Weights of a small model that answers yes/no questions on an image's attributes.
Model: encoder arch vit, encoder width 192, fusion encoder activation swiglu.
Training: normuon at rate 0.014, 13800 steps, batches of 256.
Data: trained on telescope images of galaxies (Galaxy Zoo DECaLS), 44167 training examples, 80.0 epochs.
Rows from block 6 of the image encoder of a small model that answers yes/no questions on an image's attributes, named by matrix and row number. Rows with one number within an expert belong to one neuron, the router's apart. Each number is 128 + 24 x the weight over its row's rms, rounded and kept within 0 to 255. All counts start at 0. Numbers have three digits each.
Before each expert's rows are labels from the 100 images, of 14848, where the router gives the expert most weight on average: "top examples" is what is common among them; "patch colour" is the nearest of a few named colours to the mean colour under the peak. Only what is clearly more common there than usual is listed. The data: telescope images of galaxies (Galaxy Zoo DECaLS).
# router: router (encoder.blocks.6.mlp.router.weight, 32x192, trained with AdamW), inputs 96-191
# up: expert up (encoder.blocks.6.mlp.up, 32x96x192), inputs 96-191
# down: expert down (encoder.blocks.6.mlp.down, 32x192x96, transposed), outputs 96-191

# expert 3
top examples: roundness: cigar-shaped; edge-on disk: yes
patch colour: brown
router.3:118106131127118093120156107141110116087106120132117179148124128136166136120114121114161148109114135142156146140129126128112119092172082111130133121109099163152087155113109123148152140110105096122122105147117138133146178174105183177145123113092112113109107110181130101119124094133136142151
up.0:129095114167137143126116105124091150075126148111097120090127103158114102098120114117207175158122115117171148133160126134127100116151129124132127159141105140130114114124136118137135155091098126106114104097161171136114109138112092136156123123092154110102130136156151097105145149128146167100
down.0:125152076141123151137146122128140121151143114125103131127125096104131061121119139099139151165127149122134100170097134111089089117121139160118148121155149102160127169112107124086109144136102120160125144161104112115162123117113096108095126136103105140120114128106149163094089115108107138117
up.1:126182144160159110134155162122102048153114115124157132111147111174113093124143127162123100113130108150133145138094126092163153157163125128123089118166131141117135133117148102089138135102099131146161112141126063124146131108139169131112113120137134093125100105142099153131106125137131129126
down.1:155134129146127105157118160137153105128092128125141140135155191150135136088132095130113121123145150083124143125188106104143150123109143133139159107103125128148096084155151088123097114115145070095107158116120125148162155104149131126112096117143108137131154095140113144157132096136133103100
up.2:115139129163138164111134183126117135156137131116117136153144114113115133116137123108087137094148117185093087134137157104110108158107130175119098139134120113114145139076120139134101116127123156171142127132099107078104108123135100134090119127158105120141101117110118133109114146127124132124
down.2:122138130152114134138141123138105133105179131130110135100139168127139137141151149132095121154127128165130119125131126150152136114197103127155161162152160145142128116148110107127127136093127145111115114137140146095144124110123126086108172136154178110131121086093072122118068134120110111121
up.3:112117128148110147124096158087118135149127109159172163159126142107085134107091090087148127136135118129103161104125135087081137140094148117118187111165120107126139084133158075111122130084111161105130138105179114133178133099121132157132098125136077129130142111089193129123155139133114120110
down.3:166119070098144133113155128132164135136127112091088149090129187135142099135155119132104123157153134128109097123138142125104119103165169132130125134168091122130120165160167125121142110114136119134117120179087118141166113138086139130122149139117095115101098155087134145105117150161178111164
up.4:183123103209160147124141103105123118148174121158124104098083154175140105119136140127116083087126107095151130116164120162127129126152152152139136124120055154111056124149150118130109128111123155159110097161086112152117113108130098174154084112146115184124108149135138129150124143135118131155
down.4:096107096129129148070110096167145116147103125127148128115163122139158127110116149187137101122117135090140122144142092150125145108115152114156090131130098118110157114170139132099123151126135089151127140080142116132130128116120121090161133101146129140126099127118137121158127116119077110111
up.5:119077178078097133128120129157136106068101096120142081111140153139144123133121091136106149176156153139099127110122107105175143104188082138149127156188151118113142124149135162117087104123117116139142118111164157114129193113184118126088152093101129122110131069146132101127135147128144091135
down.5:127144160091132158145123122087067124144114144137130110120135129158142114103129111113158126168100149114141128150136141109086064099151118117143126119119147101132108134125150102135146094131117132102126147110095133113183114161125089135082138137129180129138137108154147117172103083122107122102
up.6:138081153112131113107161155107151182156129124135173166112094127117115168122109115105102135143140141123088109120111100104139077139114080142149158102124147190167140136150152108128084125098116130123137162119132114144151145134113138105104113161127124114164111157094140158124103163138088145073
down.6:156084116099121120140127123206100145153090117137099090121123136140129170152115111141141119139100164137170139148128163097153162080122153127162158136128109159146108100121155111137125107081131120137142086104112128075176148142147154119101095109120153138161082129142124119112133142110138124139
up.7:141151075095137136101153145167119108144178121110158181177124150085144170120163139150117157111107180142143132138155206131106114104166113112124150133106141119109113142064174109118131074128094081112153112157097125103153150093116113166112126161152139164129127139096119165108127134137105121144
down.7:127095111149103110161114142155096100121137127123148192165110138141080069135128133143091146115109078168113108138165160161140086103135106108145126141153155155104113108108127174175160100144143147165143103129159098098137130136124188113130074094193129159136112133133121148112134150084145121099
up.8:105111170112143135176152142117118141174136143140089107143117139091153130109108126128133114090103095066112121156131113156155122179072137146145130143105140094176144133132141135123176131160128116127088188104128120145156101113095130162130113137140153124103101105133073143111087143149107127101
down.8:118114156107136141087080121129109144089121093150136136149083089128133124119114135092135108131111122176128115091146124129154111128155126125185146129099111137133134124088148152112094141114135139090182149118093116120143094123107148128112156153119107142158101163139126096138100118111152146104
up.9:128124104125157108079155159107133159159108148157143122125134173138121143144138115124146157098159123157109113112096091152154125149148108135101108131140116149146122138085113110114101144176149132086154150116119137057146146053087142154126149126096115147098148104137122101094107157116161150131
down.9:105155105147115118104081180136145148131127154101145119086152133154116136135121172091144129142163106157159145126140146139108150138128165131129101162167068179106103109129155112114178109170148140157128106125113094123183111146144126155145138116127132156087142114149090129142125109143136141127
up.10:111133107103106149118157144093130083141113132160133096091111131111131108105167107081158127140132118114136117149125167115138148152154113140125080141118127124149108150195123082171112097136132169176175121129130126126115126148166133092118054116161154130121165117116127164162122162141145111159
down.10:125114122125148110144082127113138163165123142145121108097133154116147115084149119161180129103114114176120095148147084147100161133128143146124137113158098161142133136073125123133100108110110141114121135105134098085159136158186132132091101155128176063178117154072148153154138113167122107133
up.11:131065111133117101137092140117132124109142113095144147132133115087149074143153161097138142126125142117129163134125185137119145122156144151094150142145124104100139098152139115149095120205164161094154111136120148128129097109127087134152128118106068104121109136155108145147122130125132133131
down.11:140139128135124128118112159127113136136133119107151086122144130138137124128121163143098136177115139127117120173138181124125120124137127143151103121186165156139116118119138121188138130155112134131103109115139098156155134136159144066149124116127115146124117187104151123125126114089144090138
up.12:133150139104110131140135106152136122170153130133086106134154084166128112092149115151106138103115151102134116133128116121114116115154099127165133134111147134157105159105108135144123132135156099114146128137104116119131174103118148122137124153177157138143135148118122132122170141121100087175
down.12:122131137129121106128140129142127161056151093129140140205145110098118128192147138119144120110124121081146093170130151121121118143136144137082118112129112118127112112101121119081110115124152103125115085156153124152145112168142148138113092092161141096124148138136147135139110119120186154117
up.13:153160120153147127115134096122122093168120112151116107130108106076134107136135147146122112135169135113172091192128116131124117121107133181100106160134144145154121160107160109084132124131131099137093117128142126145098083145142106120145104137144155140117183141114138123129120096133127163129
down.13:116139112109052096152111120086114115098131130097137124138101152147163125167151154134108117155112135118122150107163101092149136144159175120156130133121094123125131139109155140145144131104130133082145103117092138137191107106119151106100135088149115080123124158117136116111141158117132142141
up.14:140156134074126123102112147097169134122182132163110113131092127156110120092115155135118128124099154162102146127151151133140096094137169140150149118131095145129136098161145162135114138166119118152147149119130200125123093153149083147172119134119137137115134111141146170146159151129147091113
down.14:108165131128111103101134092140118105102107147109122108104139151153148092162098143140163114151093134105130115136120157126136164153154129139111132117165157125127108091171107140132147107083154167127078128147117136145120132091128120140128119118088116054103105111134119135077164142159131095146
up.15:104109129085110111152137139108117140086163132073127144137151110097108093126111101122102161146101135131075138079156169131101155167137137143143107089162117124129136165128123097153097163132134153133136152104132097114157134125072130120160197095145123122105121145130174137118136135160143147112
down.15:146117137127147113107178115114093109116137062145112102125108146130106153143159143143151133152152094133125147124143145151143131133148138143060148104161131125080140137137131147169100126152133105142086131130138122125133123101128151114114113136089126125128113160158126143089137101112149158135

# expert 29
top examples: shape: featured or disk; edge-on disk: yes
patch colour: brown
router.29:125131104161158140112132122139113084136120102118096111100137123077134114122168130145118142113093177100111113147146144118079108102126113108158134163149127130106160123107159089131113133108100106166101122144145097142150150124097126135102135135168136124105125105134154098163105129100089141122
up.0:083109133107141091118137129129126154158190136109108169158114136131163121123099084123118132138087091089184142134105116157157120137099141138121119196137121143136189130068072130127095106098148082123126135162126112155110100152112144111157148110138096131094113140138098136093147085134140127114
down.0:117172168079119117114159160097149127163111127094162136084159141117114158174124145154089151145147149128100144138123104102153106172080128165160107133128085120115138065141134157090157120136117140127126149118090134118196120140133151109120116139159139105091147117134135148113148105124104137122
up.1:120153123103116117148112144136117139137132159127153134104172100120151159127127173116132117104132139171128169133143179137136144118096098126170077104164135163159132136115141081168132116123122102134164164110087094084105155146138126122153152119100159170067117152119125164121116150132123160140
down.1:128146088050150129155157135104138130111170093158129141096118111141158091169088115159109097132143097127118206122148154130141119100153114112101116130128129131123131123140149127155123141140149091145105136124124106160198144117110172104108138130109109105151122153120121127076119106119141160147
up.2:147093127123147143089196135097100141102116131079090115134103150084174142153109138119109125137092122125145088129143138183103159154153150126100152129077117109130121106123088161110107104143152081118145137116133152116108125160134097111132112143172123120126110124102165137127111104144178108130
down.2:110127132130099118092109151129109139123142111114153144141091154154124157106123089177146098165105132122107143131098109177122117132140141156151137127139116113172092153152163139116149094118052092120178115099145142109115086126105130150080117125120150114132067106171104156107134121117152122093
up.3:090135159145111149123129167120105112143109164172143128089148112128119118155141075119147140131141143130165132128112147094128112145096140124096132132162123098135136121148098181098127147177113193115117189151119124123137121146127118113175142127152110166111114124088100133150110150116131146130
down.3:108083129168149118111171093093134103095107143115153143145140147153126096130144155096132098164107140095099159107122084134145136124080159107063135099124093114110135142120130133140131121132179119155132125130097123143153148155112126124078116122125149119068173100150118119146176156154142117181
up.4:138122124102093130083149137119125117096124088076105129143119117108120136151102157097118099153145112131122080112130101162141156141108129123138136097130135142120110131131138117172140192130178120125101131079148099132120150102093105163118115128124131182126099125139116148118139127126174134120
down.4:108099125106090128102175137113149161112126140134160172167168087076107087141066127140136121134112105138144126099149138108144121127127121128085150102153094076132129113099147167114117126131171116106146147100110142117111121130127136121149161094083153139127122103131158118121109116168158130103
up.5:119100088087121116118176086128136162079194122117132157103152158166123120147136140122136163113161102106150123118141117093139147130141099104107109098111120169153139152114118111124128183133159106108140147131101119148101105159127142097096110090141100141117114120131135125155110131117104147157
down.5:147140118142145170121089099152131119164177076139094163104132133118088158158134168131126063151100105132138123084111102151106134107126119108140127107124139098138090127120105107122122112122110153151128101172136099110104124161169115149158152102108136112146077147129110122098129108145126116149
up.6:120185125119145089155084099105161129132112128128123099126105187120122131179129123162113114171160128136152104094114100093114142110192114160140124154153080144129142166098137116066146125138140116103153100125133128118149116148161153129119110124131159123144098150120163127143124132106139137171
down.6:138084111114150134138163159124115144151128111117151107118168122113113177167104096170162131055136155072106152140117140097076116146154139096142143135117130169150095133127178108063088143088163148116119110136143123117127126173081107147086171121088139135141119129154102102138154151121135116093
up.7:142149116082168134160134129148114167123149121135103154145126155144153114103111139145091087122116120120124081151122144136144158112098135135098138125122146145136134146093082115176105084164111134124080132131140155128138100130178153101060114106131127115143106158096133131137166141084127140127
down.7:132082123137119173114133118127147129110152088130150105150086112128125095155108153148111152101148081096055092085153127138129077116119138159130113108139164152116166100127104154115160103121147153132102136131147116127095154121136099108150158125143154145140140161139127144116139121135139139087
up.8:101117164153147113170150111086107128110145170210091083123083125100120180132116096111132139137110114129125104160158116129175164124140071092140154133139166154105121114152141110129141150115100145130140104115155092130133113120117114167123140112056097133130136118106146114122172104120108154117
down.8:107101141071139121139103120109112115124138159144077129062139129152139115115125126092132115198161168144123146100139159111103136157149162140145122065110118136127101106114099103133132156106161106176119155170108099123125110158134169089129123124149124142098140129104127113129143126133127170130
up.9:132074116140099137134116105130092161091122167137106107139141130111161061122157143090116125125158127108100154167151083128165067152139188119101126092144123120135155136132156112137147103102132108132136111150103125118144102139128134143126169120159140107081101122094114133128143154125124128134
down.9:114103110139101077125127125154099123148137141127137140120096158106163105123130155133155149097095132124132106138153135114115116117149099106125162126148121147157157137175120138106111119066137118082161137171118134157115112146141140128110115140093102131157146153141177133137133119124147169120
up.10:146135140119113107074092133131133117122144133162141109118090127152118127168105100133134090115146136090121151112136113112146175133161150201168107126135162105150150151092110128149118132123119130068118159165113130079137114136166125122132131108155095162089112162169126129134111137120136128121
down.10:102161134132150112126125115114142118149121047148120121146133138121112118149156133113141114112150123118117097190135132134197158113110107142106141158095173147134146153146173172113145102129143104125147107089084125109120145146108155134124134126094139109135125151163151124106101093114129142138
up.11:098101178122125136103127137118141121149185157066105087121070116140128149156132164079144155136130138160089126100119136090136135101107097127106142101129119079089115083111104131090152114121148155139151164146124149139097139141145111174110137105134125138106129068133113108106135133117167179133
down.11:099150128099119115133126135184122154098107127152150118154130084138144148130123087105116132121121154167119142112127133103088135098125136142121090146116112084129112165125141153103160128129151107105142094128125121122114134091154124129111099110107123137167114108108141121081116178114148143101
up.12:122135125149076096137116183145088147157078167110125173106137093080147090134076150148130131121123123146123126125121135104067143145128126120156138139117109131100143111134149138131116100140145131162151149141148136138154086133117076135138132103126156123110144139142101120136152140152139160125
down.12:125091111167158127121153110173120106121100120126134128127125100192093144173117090130100143141177075090161114094132149141183127145141086126103095101085092171128147112115114174126121148114164162125119145080125123132136145142141094115101091163107127096106139144128135124149118131143130121069
up.13:131117165116116122163175143139152147088101108135145086130153144124138117152164162087160124112141123131133129137154141127120113136100100117121166148126114148120128135180139140091129155128153116159133116106112149138150101138169148144163110094108115116134096095080116118123101089127149117149
down.13:086143108139195103120132150136110159105103152148147114122145151123125122114138155121111147149099118136152158136130086110105108134144142173142111132094134156143124111130115083134125120113083163146123104135099132150185108097159112107134120125157140116127121130121134139129103116095140109092
up.14:133075197128137139101144201120113136114123155140188097081163143113117148120126109161151098115134145120110126091128108135124114098124107148137147111131129108111106148150129125120149139148140173151134146113126109115147176085163144130117170105139134140117054115159131105165197151118091124127
down.14:126116122100130128096089140157134100113141130128116147145123139161108168071131146144145110148108108114088177081139121117116115173130124127130119142110138144133110110111102118125115121133145122128089137144137144133133171078163113101111126068123057109127111086138138121131100159103120147096
up.15:134154182155101111090105112149133087136131118139123136126122127158166104099080136122101123139151147139099134115161119089108155083146107109130148154140148146134157099116153157090171141080139075141139128186147103168097119173154140125137162143133106157138091132129135123105152139122114111109
down.15:115117133135087109159131162139161133107109147121132160189153143135150118116130149157142158103113108061145143144110151131142153102123169130107129108097137153127155123179132099087091132127096138133160122129132152117129158153150130070108147105107115158129140136138095181122152087081104119132

# expert 13
top examples: edge-on disk: yes; roundness: cigar-shaped
patch colour: brown
router.13:168163118153155111104150121163124124128136127139134114131139114123127108144135101152121135118124128150119089166133172135106116126142133092125124118116152105153164116147148120147085131110119127175125090112124080121171123121140110162127114163134097112131147095153114114156136172126130163146
up.0:161102141105104144102088064127143170128115139171086140107133124129117158148163116106115147140119129150143145120106144126119139152113128160120120102136116115138112124165103069114135121130140125115169140152168145136116129114118085133078143107115107133131162090110125153130115172157134132122
down.0:103128165076129095094124126151126131117094121114124114162173168095161125132126165169095110147149139134100107178142097082162143145123142152115144162131098124124175108100118160139125133076115155140105088160116132149097131122115146129130130102137125141159155111135146096106116111118168092145
up.1:157125199133122104132064100101095100108105072156133136102097126096118151116115149181138101116122090059144115110128151083156139151133120140164163133105132121115143103186139127120173111152113151098126149094127102121178176146079114089146143130095132142121129162117145153150120115122180130106
down.1:158149142138137088141123147144143119132138136135134140135132106111114151149122089127099154146109191155075134138156141116118103092176118141118123102124146112127144120161138143111149129126116134111089138097121109126145108108158130125149190153159130133102145144151103129153181121139089142127
up.2:135132118146056088163167124127113133102142135098149198193090127145144086123123127122100106119136126158154089104115124126129140122154126115145162164160128132145139140127115092150137107149129102122133109131150100138119114126140144133113151117115152111156115185108128151148110080077126112133
down.2:155134132099095078139133116117182125114104116131140122146128119135091151117131127116154137127113117160099119085150112051139151141143116158113122098187158118139138087138114158127111099102129111124125135148148133140144159096107126141147146147164149092124123110150129110143142152099146112169
up.3:142154095125112129131128116127110094158116165137097175125109124100131136078140164162133176105108156121106112165129121129063163139157142175098125113141144144117127119130150086144125148154136149162139104134111115136144077164143120124119212109106133133085142122154118151083129109128147111106
down.3:144166123155118105156132115145121143148129148117136132161137095156152115142145113155098151111130130165108076124129131148153103127157125118138144150119144092186167083110127164098097098176141152157150118151093130139136096154137161074099064147136137117100138114130084153087101093133137127154
up.4:143160135120114105142085122110095146107083124131138141113110149123140169100124084164126129130142174148128119150095103129134156131145116143161147154100136122141143118132161162091130137116099166137094121151115101127181185103138159124130141110149125150104102147095160142153173142137120143133
down.4:110101137140120146133140139116154148091140159114146110126146121203176144162145145113109136136115111105128125120150115152152124130110149145165139117132130097147094119143160144107084199100133109128130172118100186095100129155114152127092124122169149156117112124145129088153119120128133129153
up.5:124104128113147107123167161122132161144134130162151161156152132103128143138132167150150150143115105130110113111137119132129109123126119151127198137134142117160171117134155087121108107121110098193119138125125132128122150122128117138160137142163100154111106155092149128122154102106090142147
down.5:122149092160073117152108131090138168173109127202083123114105124161139116157113072103141109117146147122120144147122130110114132145127130164081151115103078124131177142164104116100126138139135083123145143113135135123138142160119152130111126117139119115152168100167146140178121134144064141142
up.6:189080112125148174166159132086086142144145140104091144126152126161161136109074092159110131135153128149159096092121126158102119119117169125125163166150114134151120080128119084144142140127158127096129124090110092116132109121154100123132144115136140111103129142146136124081103133150128137166
down.6:122109146097078165131109129129071162147106091144114135129170088098124156121096077159155150082112150112127145098131108104145093095143134090117133125117148121131128135124157156131143134112132099138118111140118104089122087135144092173135135145134096140196172139127145157145121181134160132134
up.7:135103110137128096124090138104139120131137153140130168075144139119124115137096123121148147145149112148103128131140115146132102123146128179138156126165161114168124158142163160139112163128123123100121115159089107114119123133128086138134178112160123128082084148144096117123119094090124157123
down.7:165104136107147108132132109129137164172124119133122129159104138081114161130137146125109150159131128127101130138124098088108119120122129081142162153120141135131131094137119118129140121082092094130174135123121155145079099073097099155118116072101113128110155113098124114139140135144146094125
up.8:109123130118139149114105103138074144104112136107155083105134116159162106155125132094166108157122134129123141175122130109189127123129146151087124113131172156134121134096121151124143126170125146070124102097147128105164105107117128146135102155089157135138116163186109140128157114137130136109
down.8:123106123128147109103085105102148142132111141105137137069141120148105137142157126152139089153145116088117177119131133165181111161155169110146104113163163128091137090174073083116124120158128125161102155138110150106139121131199118130127145171100088146116150162142097145111156116129107076060
up.9:172120117117122097122136160131166159107136116147111079134138159138140148120136086125121158118164092103144106123140112133133099158145088152130115131119144081168092145163115159060119119127114100102140146142128131133102140138111118153123136172131129116118177111106118128142140142080111127157
down.9:128159117097099097152111138127136169151082103139169103105081099146133101109129133150165115158104128127134135126153127129135126106126112140137151096148107121080156115100111139100109166153105132147119141121125130153127133136148103117121153119119155127171092104136141187117164126096120204128
up.10:105130109141106129085114138182134096129107128124149111141088162103162133116085145113173133147170158136135115152156106147139157139119149123105110120153125106102127173117116135160139166162139070136155107169108104104153131153123121130137162139124157137063167101082141102086117143108113115153
down.10:148143123177150156162113131086155138124118131137153101149110105098146161146121129122089058134112119129140141098115109103140141093157117117147117117132113136124115084149117145110118140141138120123122162106155157146092162131108097166110150144145113075140118175123100154160095173069130136126
up.11:113151132133137121136139121113118157191116101144087112126118154141152125081111126099171103135068145132135156173139112078114174142118120127151101163111088108145153167123186125111162105118117131155150159160141114102077099150114111112101115150132105116094104143116139138136118135093098129119
down.11:135113101158127105103094109122127145156130114126118112200119115118186173108095123138139104117118112105109141093052118142113120099157130176116155123147121109155113098127134073183114101153147112163149138171090160118137135130091158132130164109149157139075120163170141150131140164130158111116
up.12:088126116164129146100098141129091064187121141143128149139137127102115107127119145148121120145148076086101120096119107108113124131149135102101127135095101131129158132129161127130159160145111159097136125078124116179162127102106127091129129106112134137138169094128103111120092166156142146140
down.12:118132145141113112125135139146086114141134153111126127115109104120101133126087176134153117152111164183122102111126135132102105157121124177139137136113129090145124114146065133172139134116119108159073141151133116158166132057123181129102142102197122107133139130141144154128122118085140159139
up.13:139143108131121112166111135132129148131132126135131146107132144094124090122147094103152107129095116063132138143113121152140126062152125145191145124119168098134142151166120149119114089151106161168166120084139146119148117112112116126151142153101110151110113116151134156150136134106091146136
down.13:164141133121138140107106108133167125119135103105129144153146131147116161081063147085113153135129105162157127144161149136109078152152123121088157179118117138161142143156135136146152095081098144159169092145128151117147156129152080101137152136124096141100151120168087149118121127132111096128
up.14:133083132137134149142109144143122114089112116099166146114136170126101138142141090116126110119137116165112154140117113146115099106143125103157122087134102151146124107137194147131150116120148145092149126114149138110088148170110100096109195138111127129079138132118095140135100118145160125130
down.14:110089151139142114189143132134123098146145130106135133152078098143154144133129087142118131122125114182094145140141152157130181125132117151140187087129137157074111145147125101128136101126100168143112121137128134129121108092089137141114127122105085138127127134172127132123147118133123117120
up.15:102102131105139132137100129140135142104139125128150101119129129167156140097124130118124130117128139089129109134139134111140165097128125096079132133124129162125124120144171108123138165086127112150129141149109132148068136168095126120167118120132106128111134124128130133079156147150108153039
down.15:183148129116114133124124141103128105141113120102123123145106096134150121102121131105125140124105113159167093104178144116120121130127140145097128111102110112068136115156085152111101134122117144119153113143148138090095167133100144132140109118132135120151160147148147106167127115130106091169

# expert 26
top examples: shape: featured or disk; edge-on disk: no; spiral arms: yes
patch colour: brown
router.26:097133183151139110111141143156117081118110116103091109116166121110139118108116139153098161092089145155111110162168111151100135100156132120157107131120122152126135098088121160155166110146093126129048133161138145120135122098105103147112096142136092113125131139134092115163182142131119135172
up.0:129145113136148092118139139125159163124135120155137113156103128085136141154151106138126089116154128115103107119125115191165140125100160127132147130112118125121099118124123130120142092132184153098128115139133112156143121144113121157170136127118132134065123131100123185090072139134109141136
down.0:105143127139140149064151107130132123140090125156104079119121127158127120120136095142123131102120140154142078124117123134119087159139092143140115123154079107115103080103150122154162086170108116142120174112121170088117154169143126103161093087140141133113152128089153125162140145128117119136
up.1:143162103167139082124120128139131154197126108124102175129128136113155123123127141101113113104126138135135150146065124099086096140143147160126143140107121159176127170093094108157172122097121135103144085135146148116132147140159153111068167112113124119119135140197094131146075146148121111125
down.1:150149105167139117146110142173135085189188124110143135123094093139111104064128158113149121102148125146135113153141162148154127088119113164104127167085157126145118148121099134090130136153109096124146155124114144090143137127170139082092135141117140127172165111134109141121134128127110109137
up.2:087149157112101147159133135141135135125140138168131132114127124170120093145100105100142130148095141117108151120092152116144119117147134155095138171120153128150111093152163125156198129071115150087146151139141100099108117090158063112128169114140143128104121128174170112147136163179151127114
down.2:159141150097123082144123100142115136125077137123162123161138156103170115094139125083132123093140141166144168136071109146164124124113134145112143130118126137101125130120117111150146101117164128138114110104148090157116142124113204110144124126165096109160077152133086126120144073175134140139
up.3:139133141098141181114149132090127131122136122137132125078143109146131084137128133108159073115093125133129137123151121160153157139112176121130122105130165151143133145169153151178090124088102174136115115108145113170101098146120131069122126154113141133126121081136159078119092097139164099085
down.3:147187100108144109074095134152155110159114090088128090163102147138111122182128153143114109140119145078141113116144101126134105135081149105173126104145145139130145102153117152135111106139139152101116166125176111161120091146108154154111125103130123104151127092138136134087125128065124143115
up.4:172160132107128126134165120111105101148104112133111144091129128129144135129153138135068128174118113080136088127105154122082092182136129158149131154113124105159155193116165171142123115080102137092105143186115122158135147123141133112132126108141112130108113161126162147126118173121128102130
down.4:143119101131133127133128110128144133078136094140133131174136147115116114126120080160124131084075145151157097151122171106116087157112118125104118159126169191149161107140123175108113064111114141082118141148129130119128119155113136136157151113130171140086137168119119157150053124166104111159
up.5:155128114133100117122132164130133131116052139190151092136081116098135180152165147107128099112093118102152155148120148092118120142162138121123125104178134128146109078104138105125182115179141085172136158170102122104119124172130085124169117106172132096156162130113129155109127121114147127151
down.5:141082126097122104118131127128095141143103141100101139116119093097153114115152139123110145141086159072115139128124106120140160137173156116133157086181153118098111184128156134141146152135135134091117108122130127119129131121169139140100120073131123099160064103139150137130137149139098109096
up.6:159130105107120136147094098138111130137149095120122122132124156130094089149181117141112098135141128147155147126110173086123133102124115128116114136164122163142153113127101153040130118170148096152095091114126078157170117133099138139161113118102163126122113161099147166115129130137182138143
down.6:122146140115150144142104155142101149117147155145177100136091119143141090152129064155108115147123140137128112130139123126157130107146117164099144130168119126135136162149108157094171137124116128102091104111098159144134046126137130134087181111094110155112127059135135132127155122191179126097
up.7:133141108130115159093137140151153126087147134126121098122133166134107072155129068123120120117165137168139126168145139133133125157099092137129146146139149120155100152150104105119153095158140063135138182163145143120129106126123159089171159137109142153114101122145162149135148168159132154139
down.7:148105156105131135095119133102119162107095158154097140096139150143127127161132129120145164115122109132136171139159165158118102127167082122094140136142067113126072075137128109134105097139130094103126100111123160110159130121115123156144119125098092174151154110150113138141152154127142101183
up.8:083116142126128166163129129160112129166190113099135124107139104097178109152142131124127167148132138188130136131127125181109095104130088113143150122103113118120120225150122142173145115118132137114141144142118119141116120168133122084147152131124127133130120103128084101119116132124166127092
down.8:147148105148110108159135091119157113130120077125127110096091154143141106122112176148159104140089102158093120095127128105094159141131134107135137152122169140141127137075114102124133145137094184117146088134165098100135101092125111159133107150103146137127103118171133109124153076141120170142
up.9:119162166106114129109130110123141122112139134081116130136085129167160137143131148120133134159128130067119142128150076163121113152097144120092140128131126126133137161122128152094111153147163087131113171173107177108136140128135123139135118082115149119130122158107165129117146125111153107089
down.9:111122124071176148096087110152124142092160146116152149118111160107159104104136141134143133150142081131151134113136097140136173167123104148099107129134107095100171105162142144119134122103111131126158120158131171138127099135158149114067093140130151128110086116128137174111117060111127139086
up.10:100106138082109139157143106133155151122124129133143090101132080138077083103144104149145136140145127122164083118145105139125134090170147156145103113133165089098120166118156133137084122139114108091152150111134106102123151080158137135146101121125089126119102120098100142151140115132169125081
down.10:104109152143128113127158141102116112134113136055095138098142101115149102162119144106104179088130149109114133127125193146078116145153134153149128077129132146140109121112113108139110145150134157142129126137101074124126176139118121135128113146209124106146127139089150121116144159119114112129
up.11:158116085107115129119121140087123121108116133178133179078139172175143130144094117151074141123135150073135109093150119109126133104103121133116118146104136152130135147091132118148106136105147118131150145111156127158155117116094097160108150174119117163153132163112107149103146172141103120106
down.11:146110118149195103105131123139163133070087101122151140093147122139136133137091111082098133151128108164088103062121127129105120146138115140147153142138181104112123129099128140138118165173179104098161142130119156146132160133118118141133140127162116150087144163113101127153091122138068127148
up.12:117082136155132095138177131136140076142117164136102156175127133121149111124117139104139119196128102193124150101124136165134151143131141122124133154129105100094109150122116117156111108108131130148143142150136119137123113117154152061125133146136186123069102122115105125131127060080154137151
down.12:130110118104143117126134148141110099102127081163170150123136097152170124147122148135117144120101139119188114145098082113107111195116128057125127096110133102142144173140103165138100145134130147099135138108179156125142121138122080106154116116125178126106113130079089113179139135140157107121
up.13:144151115153094137138099142117109085103107108212115125116102134127149142098158097098110104125118166149124177168105123196102153132143156091133150098127124118115082135125123143116098125148148120125118152108118154119101139122112119150163137124117113145078110150158144120124128134187132083138
down.13:129157107122080118169133102159144096152133137137136120139099176145105111118123155141134124120119111108134143116121113123143157117115120129101141100112130109116134098132091186132158164125161155127129123145124132162118147082139115124128090084134134111101083088163106178140109136056174148138
up.14:141103146151121121104183100127131092089104117138106132148153146125109107139111137091110103137135104129095119139150138182130094120154135112191130154137122150138154100144120107116152100152149115141138182109136118090159137138124103107131164129127155217085132111100135133143158160109156151103
down.14:117139118128116173174111097122089125135176094101121115149109138108138130120122135161118147110126107134149157158153102100126105171138127146133161171127114125158150123159115111129159113184094147117105151102122145138107171137146154132130107165166144132127146123143144136134144059130137110127
up.15:131118120081134124160141120157163157149109133129166132146130140145131139172172105110152151146147070043146138116178154119155135148131137157138159118124156128118051117109100079114104103105152126158138145116119153123100146120139117103113154126123112110128132160129120093164174120094146164124
down.15:152075092149128123105130162109165134096111109100131187106086132197157112131144139142118110170110170136097124119149120121145116114132129093137142123149115142096139130119104137100123146080149179129135101128200141145111133115125102132126132117070169122162139127099127103105115134123146097115